A small segmentation model, trained from scratch: 72500 training examples, 6.4 epochs.
Rows from block 0 of the decoder of a small segmentation model, named by matrix and row number. Rows with one number belong to one channel. Each number is 128 + 32 x the weight over its row's rms, rounded and kept within 0 to 255. All counts start at 0.
After each channel's rows are labels from the 100 images, of 14976, where the channel reaches its highest value: "responds to" is what is common among them; "peak on" is the class under the peak. Only what is clearly more common there than usual is listed. The data: Sentinel-2 satellite tiles (TerraMesh).
# convs0: first 3x3 conv (decoder.mid.0.convs.0.weight, 192x192x3x3, each kernel summed), inputs 0-191
# convs1: second 3x3 conv (decoder.mid.0.convs.1.weight, 192x192x3x3, transposed, each kernel summed), outputs 0-191

convs0.76 [ 83 153 178  74 134  55 124 107 144  65 116 118 135 132 143  53 141 112  88 119 169 156  62 155 169 118 107 117 168 172 186 159 120 122 135 136 133 179  97 117 102 103 130 141 187 144 114 113 134 135 169 151 114 135 122 134 122 133 176  89 156 227 183 127 161 165 164 184 168 165 136 130 160  64  90 112  81 122 158  97 102 140 105 139 107 199 129  77  91 114 121 120 104  80 135 123 134 153 131 127 105 133 134 150  98 168 111 132 153  82  82 163 145 107 154 108 117  95 119 163 116 151  98  91  89 108 124 138 169 125 125 107 121 109 155 146 123  64 121 123 118  72  43  73  77 110 136 176 137  97 120  61 117 102 146 142 121  93 154 108 150 163 154  92 126 104 102 134 134 110  85 104 140 113 117  82 168 194  99 141 108 107 100  95  99 167 121  75 161  99  83 182]
convs1.76 [ 99 154 123  79 157 145 107 157 132 164 101  50 109 117 195  87  93 136 125 145  54  99 149 115 136  69 139 138 102 195 130 118  94 125 115 133  77 157  76  71 140 134 111  89 153  91 104 182 133 194 128 138 107 107 186 142 138  94 167 157  99 109 111  81 118  92 130 116 156 132 120 168 156  97  98 147 158 147 159 125  95 151 135 147 176 145  99 207 151  95 106  91 127 142  81 159 118 141 140 150 207 167 135 127 117 111 118 110 133  84  83 100 154 113  98 178 122 120 136 110 106 113 130 105 159  48  46  97  76 141 112 148 156 120  66  89 146 119 121 127  65 165 112  98 162 132 134  92 126 145 135 127 159 134 145  54 118 202 156  97 131 139 156  94 134 200 141 163 111 135 147 115 143 136  89 117 144  76 126 153 150 121 111 151 131 125 117 140 133 135 125  27]
responds to: flooded vegetation
peak on: water

convs0.148 [141 102 163 107  56 110 147  87 161 135 153 101 143 142 154 108 121 126 145 136  48 123 152 150  86 133  94 100 126 145 150 104 115 141  77 139 133 164 143 112 156 124 158 186  89 132  88 105 103 149  94  82 154 162  88 109 184 208 168 126 204  97 162 151 110 112 185 177 145 158 137 136 122 137  97 148  79  73 169 169 175  99 131 158 149  92 134  87 137 103 165 134 132 130 135  94  84 145 141 137 136 157 122 125 148 129 133 140 147 147 212 142 153 107 168 143  90 142 135  83  79 208 126  91 137 108 102 113 153 114 120 150 145  68 116 136 114 196 100 170 143  99  94 156 116  84 187 165 161  93 159  90 116  98 101 138  94  35  28 100 115 127 103 148 133 120 136 159 148 148 112 120 124 152  99 196 163 110 128 121 107 150 106 136 124 178  87 102 110 112  99  92]
convs1.148 [110 124 119  77 168 170 125 104 119 138 178 134 109 143 169 184 149 141 126  88 128 124 106 126  96 129 195 119 146 152 155 150 120 141 136 104  87 178 109 166  88 158 110 114 152 120 120 143 153 152 162 151 136 123 151 175 142 117 114 106 184 144 126  91 123 163 185 135 205 174 202  94 106 134 139 100 109 186 194 172  96 112 152 149 132 110 161 103  89 201  95 143 142 145 125  91 164 178  61  54 111 121  99 192 132  84 157  77 101  75  96 132 122 136 106 144 126 160 138  91 114 115  82 154 138 135  90 126  88  95 131  86  74 137 144  64 171 157 224 132 103 118 166 133 132 143 146 172 115  95 102 118 219 135  75 134 105 193 150  98 146 138 166  90 132 114 138 142 112  87 136  82 145 112  94  99 136 113 147 116 131  55 145 157 136 106 114 137 139 124 132 149]
responds to: built area; crops; main land cover: crops
peak on: crops

convs0.139 [126 151 130  93 112 106  77  62 143 119 106 128 174 134 140 107 107 134 116 136 202 111 124  98 120 163 117 149 109  90  88  82 148 121 134 130 144 106  80 127  89 125 128 150 120 115 107 121  78 146 151 134  46 101 111  99 154 137  94  92 127 222 110 115 133 138 156 102 132 142 163  80 141 125 138 168  76  78  63 166 131 124 143 187 134 147 159 122 134 115  88 137 122 133 121 144 146 155 115 182 147 137 142 125 173 169 166 184 146 142 172 140 168 110 149 178  98 135 135 159 135  75  78 111 158  67 114 103 193 136  87  84 135 175 164 163 126 107  97 172 102 101 117 145 110  80 162 166 185  99 161 111 116 102 120 100 135 139  77 130 125 175  84 123 198 255 143 165 116  86 134 144 151 178  86 113 131 138  90 102 127  83 143 164 113 125 146 119 130  61 163 128]
convs1.139 [136 134 119 149 124 105 167 143 116 167 146 114 113 115 126 139 149 172 110 149 119  85 140 141 165 110 140  90 151 138  85 189 120 138  98 107 105 175 172 136 148 175 135 120 101 128 226 120 187 131 178 128  86 145 140 161 114 125 133  75  82 137 119 121 135 160 140 181 104 122 119 108 101 120 104 133 108  99 162 154  87 107 118  97 127 126 106 107 137  97 139 164 125 133 103  95 126 114 125 109  68 103 171 103 125 164 148  68 144 109 118 158 141  97  97 113 119 144  96 111 151 100 129  87  75  93  75  61  51 130 207  68 179 184 122  67 124 148 187 172 171  99 166 208  87 177 202  93 118  99 155 112 161  82 145 124 133 192 123 137 153 122 183 185 165 140 119 135 147 153 120 108 156 115 113 143 129  93 155  93 137 182 184 178 133 131 107 151  90 177 160 119]
responds to: built area; crops; main land cover: crops
peak on: built area

convs0.6 [167  97  82  92 132 104 117 192 122 113 113 173  96  86 198  74 170 131  64 132 154 134 130 120 156 144 139  95 132  93 118 185 137 118 211 154 162 105 172  82 162 121  99 110  78 154  98 210 130 160  89 143 155 116 130  94 145 112  80 104 125 119 128 125 144  55 131 107 146 190  74 176 154  94  99 184 122 112 111 135  91  98 131 162  86 107 139 113 198 124 151 110 137 104 145 147  67 147  86 124 120 157  88 102 118  87 125  69 133 131 149 133 110  98 120 120 144 102 119 128 118  90 101  87 136 129 134 140  82  71 115 114 103 107 173 130 125 112 122 134 156 141 162 174 172  78 138 181  79 125  98 124 187 185 115 165 144  63 103 125  86 133 135 121 114 116 142  79 129 120 182 140 160 185  97 151 162 117 180 112 102 105  87 169 132 119 168 110  73  77 111 151]
convs1.6 [156 133 167 124 131 167 141  69 154 110 106 155 185 204  90 149 109 109 159 111 116 130  96 148 100 113 125 118 117 115 187 172 148 113 143  63 231 108 199 130 137 142 163 107 163 154 168 146 198 142 159 120  70 139 127 141 148 160  84 132 175 143  79 170  95 102  84  77  74 111 123  92 112  84 129  99  94 149  93 128 121 107 101 120 150 129  81 142 101  79 144 175 119  96 155 121 124  96 165 127 154  56 152 122 121 125  99 170 148  92  66 165 101 144 155 119 145 117 123  76 117 175 143  94 151 135  79 163 152  87 110 150 132  70 117 166  95  82 117 124 175 139 163 106 168 136 136 156  64 161 149 111 180 103 118  97 112  86 117  99 126 171  84 177  96 107 184 109  75 164  80 127 128 146 131  96 121  84 122 132 145 137 166 123 119 115 143 122 140 138  65  97]
responds to: clouds; trees; main land cover: trees
peak on: clouds

convs0.121 [ 63 142  52 122 101 120 102  97  87 110 135 107 120 142 125 120 149 118 142 130 194 126 120 106 138 157 153  83 131  78 116 148 107  61 185  98  82 142 144 144 142  83 127 105 111 148 135 122 119  92 188 117 164 120 137 112 129 121 104 122 149  96 152 125 131 157 141 133 100 152 163 133 183 120 138 138 145 136  53  91  40 126  59 218 124 141 173 192 157 142 158 121 141 132 122 199 167 122 139 123 139 208 137 115  99 120 124 124 113 168  94 166 118 101  88 147 178 125 114 181 117  95  73 121 127  83 152 123 144 135 114  71 115 128 113 135  75 130 121 117 136 102 184 129 148 129 160 159 200 114 124 131 101  66 143 167 121 111  94 147 131 119 100  47  77 210 127 164  91 112 136 104 108 194 106 130 133 160 159 149 147 137 160 183 158  99 153  93 143 179 117 119]
convs1.121 [173 108  78 142 139 190  93 148 183 159 119 163 195 118 129 142 126  89  70  89 132 112 167 124 123  92 130  66 120 161 110 121 149 104  68 144 192 131 152 105 164 194  77 159  81 133 211 166 170 132  92 139  92 136 111 161 163 102 126  96  83 121 111 119 127 132 147  82  72 139 166  59 115 136  74 139 105 110 155 161 164 176 108 147 109 110 139 130 101 110 170 131  91 166  83 162 162  84  76 118 112 127 147  97 113 134 169 120 112  97  89 115 136 126 159 128 127 118 128 144 146 133 107 109 153 109 106 107  92 124 186 121 108 177 111 102 129 126 159 209 144  28 110 154  53 153 186  57  88 124 142 134  65 137 123 107 163 161 101 118 123 130 118 129 162 120  68 122 140 168 118 110 166 169 156 127 148 124  66 116 144 145 142 167 131 129 100 108 144 144 146 128]
responds to: built area; crops; main land cover: crops
peak on: crops

convs0.86 [142 122  63  98 159  94 142 136 111 158 142  90 195 100 114 125  99 154 132 109 128 136 154 141  53 178 119  78 148 118 141 138 115 115 145 166 120 106 149 115 140 170 149 126 116 127 123 180 128 154 105 135 141 121  92 157 123 154 170  78 151 102 148 136 140 136 125 102 143  99 116  82 103 143 154 131 140 106   0 123  51 138 122 169 134 144 129 165 158 130 137 153 109 132 132 138  97  91 130 116 106 138 131 143 148 144 116 132 151 126 131 123 125 179  63 105 156 165 175 112 143  65 177  90  98  98 125  84  89 145 116 109  84  60 113 125 143  93 100 106 127 119 113  87 117  69 150  51 135 147 163  98 109 176 114 193 173 174 146 154 124 153 106 133 255 160 156 177 114 110  72  93 120 148 118 118 132 142 150 128 156  88 122  90  81 113  84  80 135 111 123 104]
convs1.86 [107 104 160 163 106 180 121 147 134  93 134 124 142  88  87 126 158 108 140 155 104  94 139 162 110 134 119 160 120 140 148 122 139 160 185 203 212  79 167  92  76 136 144 104 160 125 149  79  99 128 123 106  87 139 153 151  94 126 171 179 111 150 103 153 119 112  98  97  70  73 135 138 183 157  81 108 132 150 100 130 142 154 121 110 135  98 110 171  96 104 129 120  92 106 103 149 173 128 230 168 183 142 118  90 170 131  86 115 108 121  95 149 110 110 113 128 130 105  95 167 127  94  64 170 229  88 101 130 137 139  71 180 122 148 133 186  95 150 161  93  78 189 166 123 156 135 102  68 167 119 176 169  65 125 142 138 194 121 117 133 135  66 133 198 122 103 142  91 122 124 125 118 112 121 120 118 134 109  87 107 123 101 145  82 117 157 110 128 179 116 143 129]
responds to: clouds; trees; main land cover: trees
peak on: trees

convs0.124 [150 175 130  64 141 127 120  92 122 133 149 133 127  99 162  98 106 137 157 122 130 150 121 128 155 153  74 114  81 119  96  61 118  77 149 118  99 138 194 173 139 146 111  84 165  82 132 106 130 107  98 117 105  98 121  68 124 121 101 164 136  84 137 140 124 169 118 105 107 154 107 145 162 189 133 122 153 108  75  78 146 195 113 112 108 152 139  79 133 107 217 152 148 124 148 130  93 119 149 229 173 148 208 136 163 121 179 109  93 128  23 124 120 111 191 141 133 191 128 198 133 132  88 156 114 152 166 156 141 124 130  70 128 109  89 104 146 100 139 166 150 146 137 121 132 174 166 187 139 121 133 103 116  71 124 140 123 111 202 160 165 119 104 123 117 109 136 114 141 159 115 108 130 149  67 136 141 135  81 124 146 195 169 132 109 141 102  61 120 122 101 113]
convs1.124 [116 110 165 164 114 176 112  70 158 127  82 112 143 135 133  77 125 165 125  83 121 114  97 101 133 115  76 116 122  60 138 171 124 112 179 111 179 125 105  91 141 117 124 141  99 142 167 154 137 173 111 160 122 128  87 117 115 113 133 126 136 146 184  65  95 147 141  70  99 136 115 152 157 108  90 105 116 102 102 122 129 105  68 163 135 146 146 109 137 140 175 146  76  89 111 113  79 117 176 148 107 119 110  93  82  94 134 123 146 119 100 100 104 111  82  97 146  90  99 153 136  89 135  95 119  46  99 121  76  59  90  72 172 130 170 110 138 126 132 131 126 145 122 165  74 147 118 106 221 166 124  89 137 122 159  85  68 203  87 154 131 220 117  54 133 143 128 129 103 161  96  75 155 106 154 146 149  56 102 119 104 126 169 120 142  84  70 156 105 143 140 106]
responds to: built area
peak on: trees

convs0.149 [179 132 137  95 127 132 113  91 133 115 150 104 163 134 140 141 120 116  89  99  91  92 108 125  91 154 161  70 144 106 130 111  71 111 124 155 141 115 180 134 106 137 145  99 116 175 114 220 151 113 151 133 155 144 125 174 115 128  93  44 107 170 136  97 118 124 114  78 149 134 216  88 160 104 107  63 109 137 107 127 122  69 100  70 102 108  85 127 129  73 127 126 107  66 131  93 105 128 125 144 136 151 105 118 161 136 150  81 118 143 131 131 138 126 101 149  96  80 100  98 106 145  80  90 133 120 132 124 133 112 163 159 129 126 117 114 161 103 130 123  81 121  99  92 136 171 116 159  75 160 107  44 185 207 129 223 215 109 201 135 135 158  43  93 152  76  89 132 102 141  89  84 137 169 140 142 135 113 123 113 124 173 138 158 112 115 135  89 147 122 154 150]
convs1.149 [109 140 176 163  93 119  94 109 143 140 205 113 151 168 143 111 164 125 142 134  52 168 118 148  92 106 110 155 104 185 162 180 114 154 229 135 197 100 143 133 130 155 148 124 166 170 155 141 133 180 156 101  88 143  67 132 117  71  80 164 208  84  97 129 109  80 120  88 108 127 180  81  97 109 105 125 162 182 138 105 110  87 101  93 139 128  91 180 130 145  96 128 153 155 100  47 155 130 134 105  98 132 117 152 128 124 107 114 134 125 109 109 112  89 114 139 124 141  69 100 128 131 175 116 120 123  94 142 129 119 156  96 150  91 130 131 161 100 106 128  83 119 120 114 136 143 147 158  89 103 139 151  88 234 141 117  58 132 140  98 131 120  89 185  91 137  99 101 135 112 149 167 162 113 126 119 147 106 166 114 138  80  88 110 133 124 235 132 137 115 123 164]
responds to: clouds; main land cover: trees
peak on: clouds