config.yaml
encoder_arch: "efficientnet"
crop_scale_min: 1
encoder_activation: "hardswish"
decoder_block: "basic"
decoder_upsampling: "transposed_conv"
optimizer: "normuon"
nesterov: true
steps: 7300
epochs: 6.4
warmup_steps: 1460
Rows from block 0 of the decoder of a small segmentation model, named by matrix and row number. Rows with one number belong to one channel. Each number is 128 + 24 x the weight over its row's rms, rounded and kept within 0 to 255. All counts start at 0.
After each channel's rows are labels from the 100 images, of 14976, where the channel reaches its highest value: "lies over" is the class under the peak. Only what is clearly more common there than usual is listed. The data: Sentinel-2 satellite tiles (TerraMesh).
# convs0: first 3x3 conv (decoder.mid.0.convs.0.weight, 192x192x3x3, each kernel summed), inputs 0-191
# convs1: second 3x3 conv (decoder.mid.0.convs.1.weight, 192x192x3x3, transposed, each kernel summed), outputs 0-191

convs0.168 [ 84 160 128 128 163 120 108 146 118 135 130  84 148 107 134  99 113 117 103 122 158 161 151 138 109 119 103  69 131  98  64 146 127 141  98  88 112 137 109 128 119  84 124 129 111 100  74 110 121 142 157 119 163 133 152 133  94  98 117 120 140 123 171 153 109 168 125 102 130 116  81 104 124 113 112 155 149 160 170 110 115 113 106 178 148 155 142 163 199 131 115 112 145 105 141 144 114 125 163  75 134 135 154 131 120 134 136  81 131 161 149 131 136 165 154 107 149 165 139 125 136 103 138 137 132 172 113 142 124 130  97 128 148 161 120 141 122 115 133 181 158 167  90 136 139 168 119  97 110 135 173 135 128 128 139 120 128 127  69 140  90 124  98  85 111 124 125 113 134 137 152 147 110 149 136 132 155 108 142  96 115 115 130 116 159 107 131 132 110 133 108 105]
convs1.168 [108 123 143 165 124 139 112 168 133 135 120 155 133  87 147 149 109  95 129  96  77 162 147 129 123 118 144 163 160 150 149  90 125 149 144 205 125 130 164 122 144 132 107 114 127 123 129 142 135 146 127  97 125 126 129 152 140 108 139 104 131 166  85 191 147 111 124 116  95 138 150  85 147 147 111  82 143 164 143 148 142 121 137 126 117 108 102  89 121  86 117 129 133 149 125 125  86 128  86 128 144 155 133 123 168 147 139  90 140 144 156 164 102 124 157 138 159 111 144 142 145 107 111 129 184  96 143 154 137 118 116 146 158 111 109 203 130 108 141 134  88 123 117  98 150 125  68 136  96 134 108 162 184 157 148  88 123 136 132 144 149 128  88 112 113 124 120 114 119  90  92 130 148 129 120 112 148 146 137 136 125 105 159 170 107 118 147 106 155 134 115 139]
lies over: trees

convs0.174 [154 125 176 119 139 151 138 126 125  98 151 142  98 126 162 173 118 117  96 139 157  97 130 136  92 141 131  99 113 107 125 129 119 103  86 131 104 106 163 122 116 140 121 116 106 112  79 122 104 137 131  86 108 119 133 120 144 120  82 132 113 101 110 141  92 146 132 104 148 126 106 113 146 165 111 156 116 135 216 111  74 127 161 115 144 162 124 128 135 161 116 146 140 125 156 137  98 122 125 151 130 102 157 139 124 106 179 117 116 134 165 115 135 122 143 115 140 123 135 151 136 221  93  82 110 142 125 103 122 117 118  85 115  75 130  76 122 101 122 134 154 137 129 152 145 135  95 119  61 135 116 123 150 111 131  94 144 109 120 123 112 136 100 107 112 113 123  59 121 156 107 135 104 131 113 136 119 106 104 143 112 137 121 129  97 158 145 110 160 128 167 132]
convs1.174 [156 130 100  77 159 162 120 115 130 135 134 117 140 181 150  97 107 124 160 105 106 123 136 136 127 100 132 121 160 129 104 112 128 130 145  89 144 154 130 103 102 129 150 102 170 153 136  98 129 125 113 104  98 146 129 143 110 137 170 103 129 117 135 137 120 145 113 155  92 138 136 131 122 139 112 179 105 162 200 141 143 117 137 121 197 112 163  88  99 101 159 171 123 109 140 110 151 123 141 104 143 184 135 119 141 143  61  91 144 125 128 136  77 122 106 138 119 107 133 143 145 126 126 102 129 129 146 144 152 118  94 136 138  53 106 150 130 143 145 139 103 150 156 136 140 107 162 143 139 122 105 125 148 105 116  44 121 106 128 136 112 122 119  98 175 125 109 109 112 120 126 149 170 132 128 142 122 107 148 130  99 136 143 109 119 157 135 141 160 122 106  81]
lies over: snow or ice

convs0.21 [135 134 126 159 157 139 116 116 102 133 129 114 145 165 132  80 183 169 138 155 143 150 144 109 137  87 102 103 109 102 135 136  92 127  96  99 103 104 136 111 127  97 126 120 108  85  85 129 138  93 142 110 108  85 143 150 141 113 153 150 100 113 130 100 155 101  98 138 140 118 130 107 140 127 112 123 129 123 183  82 120 116 113 109 146  85 120  88 133 133 127 123 124 125 143  97 108 145 130 146 138 160 172 143 120 166 179 125 127 157 124 128 126 121 126 132 128 143 147 138 134 140 179 140 108 178 141 156 150 110 134  69 105 155 128  91 116 102 126 106 148 137 137 153 118 103 163 146 190 125 121 163  88  86 127 153 126  98 130 156 120 144 124 144  90 128 126 103 105 107 134 123 181 114 147 101 135 115 110  94 185 146 127 179 104 126 152  98 161  97 101 127]
convs1.21 [169 113 130 114 135 116 162  93 113  83 113 125 162 126 111 143 173 107 113 138 151 168 118 133 140 121  77 135 106 116  71 150 126 142 169 127 124 117 143 123 138 143 133 119 117 151 128 133 136 148 160  86 115 123 119 150 135 147 107 123 138 134 131  59 131 134 155 103 123 151 106 159 124 102  91 153 158 105 143 150 151 121 128 142 152 115 127 101 115 107 120  86 149  76 126 143 165 136 118 124 169 104 126 111 174 103 128 116 116 134 152 150 142  93 114 107 165 108 164  98 135 115 180 141 139 143 113 106 131 135 130 165  58 165 125 160 143 119 107 125  57 115 165 119 137 106 117 140 107 120 102 136 142  86 165  98 117 124 147 130 147 125 108 151 106 120 127 105 157 146  99 155 144 122 120 133 141 110 178 109 107 105 110 138  66  95  69 125 124 126 126 127]
lies over: trees

convs0.65 [133 106 132 128 142 119 125 151 129 114 152 121 116 125  90 136 114 132 130 122 127 136 122 116  81 100 120  98 129 106 116 120 131 121 158 130 101 148 157 122 118 109 130 123 137 149 120  93 135 108 120  90 152 169 126 213 114 154 132 101 149 138  85 129 114 122 138 123  76 121  97 127 139 105 109 113 137 134 150 153 133 116 154 141 138 119 102 119 119 158 137 115 126 108 135 105 139 125 124 114 113 163 102 106 104  86 124 117 137 121 159 159 108 143 142  78 151 149 131 115 119 136  74  99 105 179 103 140 110  67  85  72 114 103 114  50 102 104 119 110  93 110 135 106 138 135 108  86 129 123 149 122 145 118 141 101 140 117 139 117 132 143 133 112 150  95 104 167 164 178 126 160 155 127 121 136 108 157 135 150 147 169 132 107 118 142 189 137 186 135 191 141]
convs1.65 [130 125 118 121 146 108  93  88 128 133 106 113 142 106 134 119  68 120 170 148 161 128 146 148  98  64  92 159 163 129 145 129 140 104  99  88 144 105  88 149  99 154 140 174 144 182 111 148 125 128 144 121 165 120 118 162 129 142 135 132 131 107 123 142 153  84 113 142 139 125 149 118 131 114 149 131 143 178 174 148 146 122 155 141 122  82 162 140 143 119 119 124 120 152 112 109 132 138 113 136 125 146  84 148 133 125 112  87 118 119 119 109 120 155 137  82 151 141 192 132 164 192 151 144 119 135 150 115 111 152 162 135  86  76 166 105 158 150  99  76 129 185 157 162 134 126 143 176 162 132 138 130 111  96 151 149 134 124 117 127 134 104 103 115 122 130 149 155 127 119 117 114 128 150 134 159 118 147 125 122 135 142 152 133 139 166 147 107 158 124 105 152]
lies over: snow or ice

convs0.27 [125 109 117 141  84 107 115 104 117 118 121 136 121 124 125 132 129 132 142 102 127 121  99 127 128 156 131  98 137 106  79  91 128 153 127 107 144 142 149 138  90 146 150 159 120 130 129  89 105 105 125 109 149 131 131 154 129 113 112  94 129  87 132 146 125 109 149 113  93  64 126 128 120 110 118  96 128  87  88 144 113 125 125  68 109 147  67  71  97 122 156 129 118 106 144 108 135 144 124 137 104 131 107 147 127 110 113 117 106 124  98 101 126 123 125 107  98 135 139 104  95 144 158  57 117 134 131 117 104 119 141 162 110  73 111 110 120 120 111 132  99 139  86 100 180 144 166 152 119 145 139 124 185 173 138 142 138 169 106 153 162 128  85 128  90 128 160 135 153 136 151 121 134 133 152 136 147 116 166 149 138 177 145 145 164 136 161 118 198 156 144 125]
convs1.27 [113 165 120  82  92 118 112 125 141 115 126 102 135 116 125 125 110 137  78 120 157 134 150 153  86 138 132 110 120 111 117  68 166  90 104 104 137  97 106 142 130 143 102 144 126 142 122 155 134 126 132 138 135 141 115 150 102 112  84 141 163 120 155 151 117 133 115 140 159 126 106 139 144 153 151 108 141  80 154 102 107 105 114 145  91 149 173 172 168 107 133 100 144 188 120 151 171 110 171 115 130 155 110 135 130 150 121  90 131 120  90 151 110 100 122 171 153 128  88 130 104 193 156 137  93 100 159 101 147 156 141 126 126 121 187 120 111  83 105 113  92 115 144 157 113  98 111 123 127 144  90 137 127 146  87 115 150 101 115 134 126 108 163 121 176 110 135 137 119 103 123 139 153 122 151 144 113 128 125 150 166 136 124 135 179 138 180 127 143 126 136 138]
lies over: snow or ice

convs0.114 [107 125 145 121 130 171 140 113 157 155 144 108 112 134 159 146 132 104  80  96  97 136 122 182 109 107 118 140 134 149 163 146 117 132 122 121  99 124 171  95 118 167 158 168 136 120 155 167 155 123 143 119 105 122 151 114 119 111 188  93 141  96 126 161 123 122 131 122 150 121  72 140 162 112 146  97 137  74 138 156 135 135 134 118 124 210 127  81 161 117 113 107 131 117 119 116 140 113 153 184  98  97 142 168 130 101 114 118 142 142 122 129 144 133 122 122 149 116 157  96  97 219 123  95 119 141 139 102 119 111 147 133 152  99 101  91 113 140 134 130 166 144 127 167 122 148 107 101 150 116 125  94 125 128 161  89 109 136 161 139 115 133 137 121 154 132 143 140 136 127 128 151 103 150 128  99 136 158  93 171 154 130 126 134 101 147 130 115 128 142  90 141]
convs1.114 [123 138 108  65 116 129 143 124 110 121 135 102 102 142 101  87 103 112 112 148 117 147 133 147 125 112 117  96 105  97 104  97 137 147 168 116 179 137 125 135 138 106 113 132 142 143 108 145 137 137 113 183 116 142  92 124 144 167 121 132 117 112 132  41 105 142 171 104 153  77 120 158 105 111 125  67 126 116 124 115 130 175 132 132  94 130 107 167 120 147 129 123 154 127 114 131 133 144 144 173 126 108 144 108 132 129 144 104 136  81 107 133  97 134 122 166 182 101 112 152 145 127 108 127 184 116 135 198 136 123 144 140 130 145 158 114 143 113 108  99 128 155 176 128 116  81 129 150 137 102 116 145 106 140 110  97 142 148 156 126 112 105 176 136 145 102 151 109  97 113 165 122 100 145 152 141 142 108 126 135 108  87  99 154 129 130 156 146 123 128  93 104]
lies over: trees

convs0.143 [142 130 143 124 142  81 117 120 115 115 112 143 142 138 118  94 101 143 179 139  87 126 123 103 178 144 123 124 161 124 124 119 173 192 129 139 183 106 158 142 122 141 143 135 110 114 143 126 131 156 116 189 135 132 157  98 148 147 115 171 183 117  90 127 116 128 145 176 184 140 132 205 112 152 134 136 119 149  99 119 117  98  91 116 133  79 148 161 128 132 119 134 107 130 138 142 111 146 137 105 121 168  99 106 105  95 136 158  96 115 113 128 102 102 128 126 136  78 102 101 124 161 142 152 154 127 106  97 159 103 114 102 123 129 111 107 113 148 118 107 137 133 128 148 147 118 111 149  90 107 105 131 155 119  83 106 129  82  79  95  95 104 121 130 132 104 130 126 121 125 105 129 127 124 144 134 105 155 131 130 125 154 109 118 181  80 112 114 132 116 137  91]
convs1.143 [105 116 115 148  87 141 128 122 162 125 111 142 109 117 134 132 125 158 106  56 123 155 155 149 152 173 124 109 103 124 171 112 131 123 141 141 149 167 166 134 134 137 114 111 117 105 132 142 124  83 142  95 118 117 140 125 125 135 123 118 106 158 103 139 144 127 123 182 137 116 112 127 136 132 129 126 126  95 152 135 115  64 116 130 133 118 134 114 134 183 135 110 157 164 151 148 173  70  92 103 111 100 113 151 117 165 125 138 147  96  61  98 109 136  91 123 126 113 112 116 134 146 138 101  73 134 165 140 120 109 174 109 109 133 145  76 101 133 107 181 142 132  83  99  85 121 171 146 105 128 150 101 190 127 112 141 134 116 173 110  96  98 136 125 139 153 112 136 118 160 111 151 124 135 143 114 117 125 133 152 115 129 130 138 150 133  90 137 136 107 139 172]
lies over: snow or ice; clouds

convs0.122 [160 170 157 141 135 125 123 110 135 138 153 101 175 144 165 126 114  93 123 131 117 170 117 142 108 103 175  98 119 102 132 108 112  66 111 115  66 123  81 125 135  93  88 108  71 141 115 127 125 125 140 141 128 142 133  96 129 130 150 120  96 105 131 129 102 140 122 132 137 113 104 125 156 180 141 151 161 186 114 150 136 101 156 165 189 177 209 174 183 129 106 155 161 138 125 126 123 118 128 112 128 127 124 130 135 112 147 107 124 103 132 111 128 101 143 169  98 171 148 113 114 149 141 139 123 156 118 114 123  85 113 118 134 115 107 134 115 117  96 148 132 134 100 129 107 137 129  98 109 109 148 115  92 143 137 101 172 194 110 108 129 145 116 116 112  98 133 144 110 152 111  96 109 134 108 116 141 109 126 113 107 145 121 132 111 106 129 150 139 114 108 128]
convs1.122 [110 100 132  88 135 128 136 150 117 139 147 147 186  91 169 129  96 127 132  66 135 132 121 123 134 119 132 123 129  82 147 105 177 133 115 124 145 138 144 162 161 141 139 129 110 115 149 136  91 135 128 104 148 117 134 139 122 125 184 130 112 209 127 120 108 135 116 107 128 128 144 119 136 189 124 103 107 130 134 121 124 115 155 140 105 106 129  86 131  88  87 137 147 158 136 135 150 140 135 114 134 137 111 128 149 134 116 120 118 144 160 128 136  95 136 159 139 129 149 162 143 132  61 165 153  94 154 123 128  65 122 126 148  58 109 141 150 135 117 160 123 167  83 138 160 154 109 164 183 102 145 106  85 183  76 149  84 124 126 131 141 120 141 142  96 130 113 152 125 122 146 124 106 125 133 142 140  97 116 120 147 158 158 128 132 111 116 105 118 145 132 119]
lies over: trees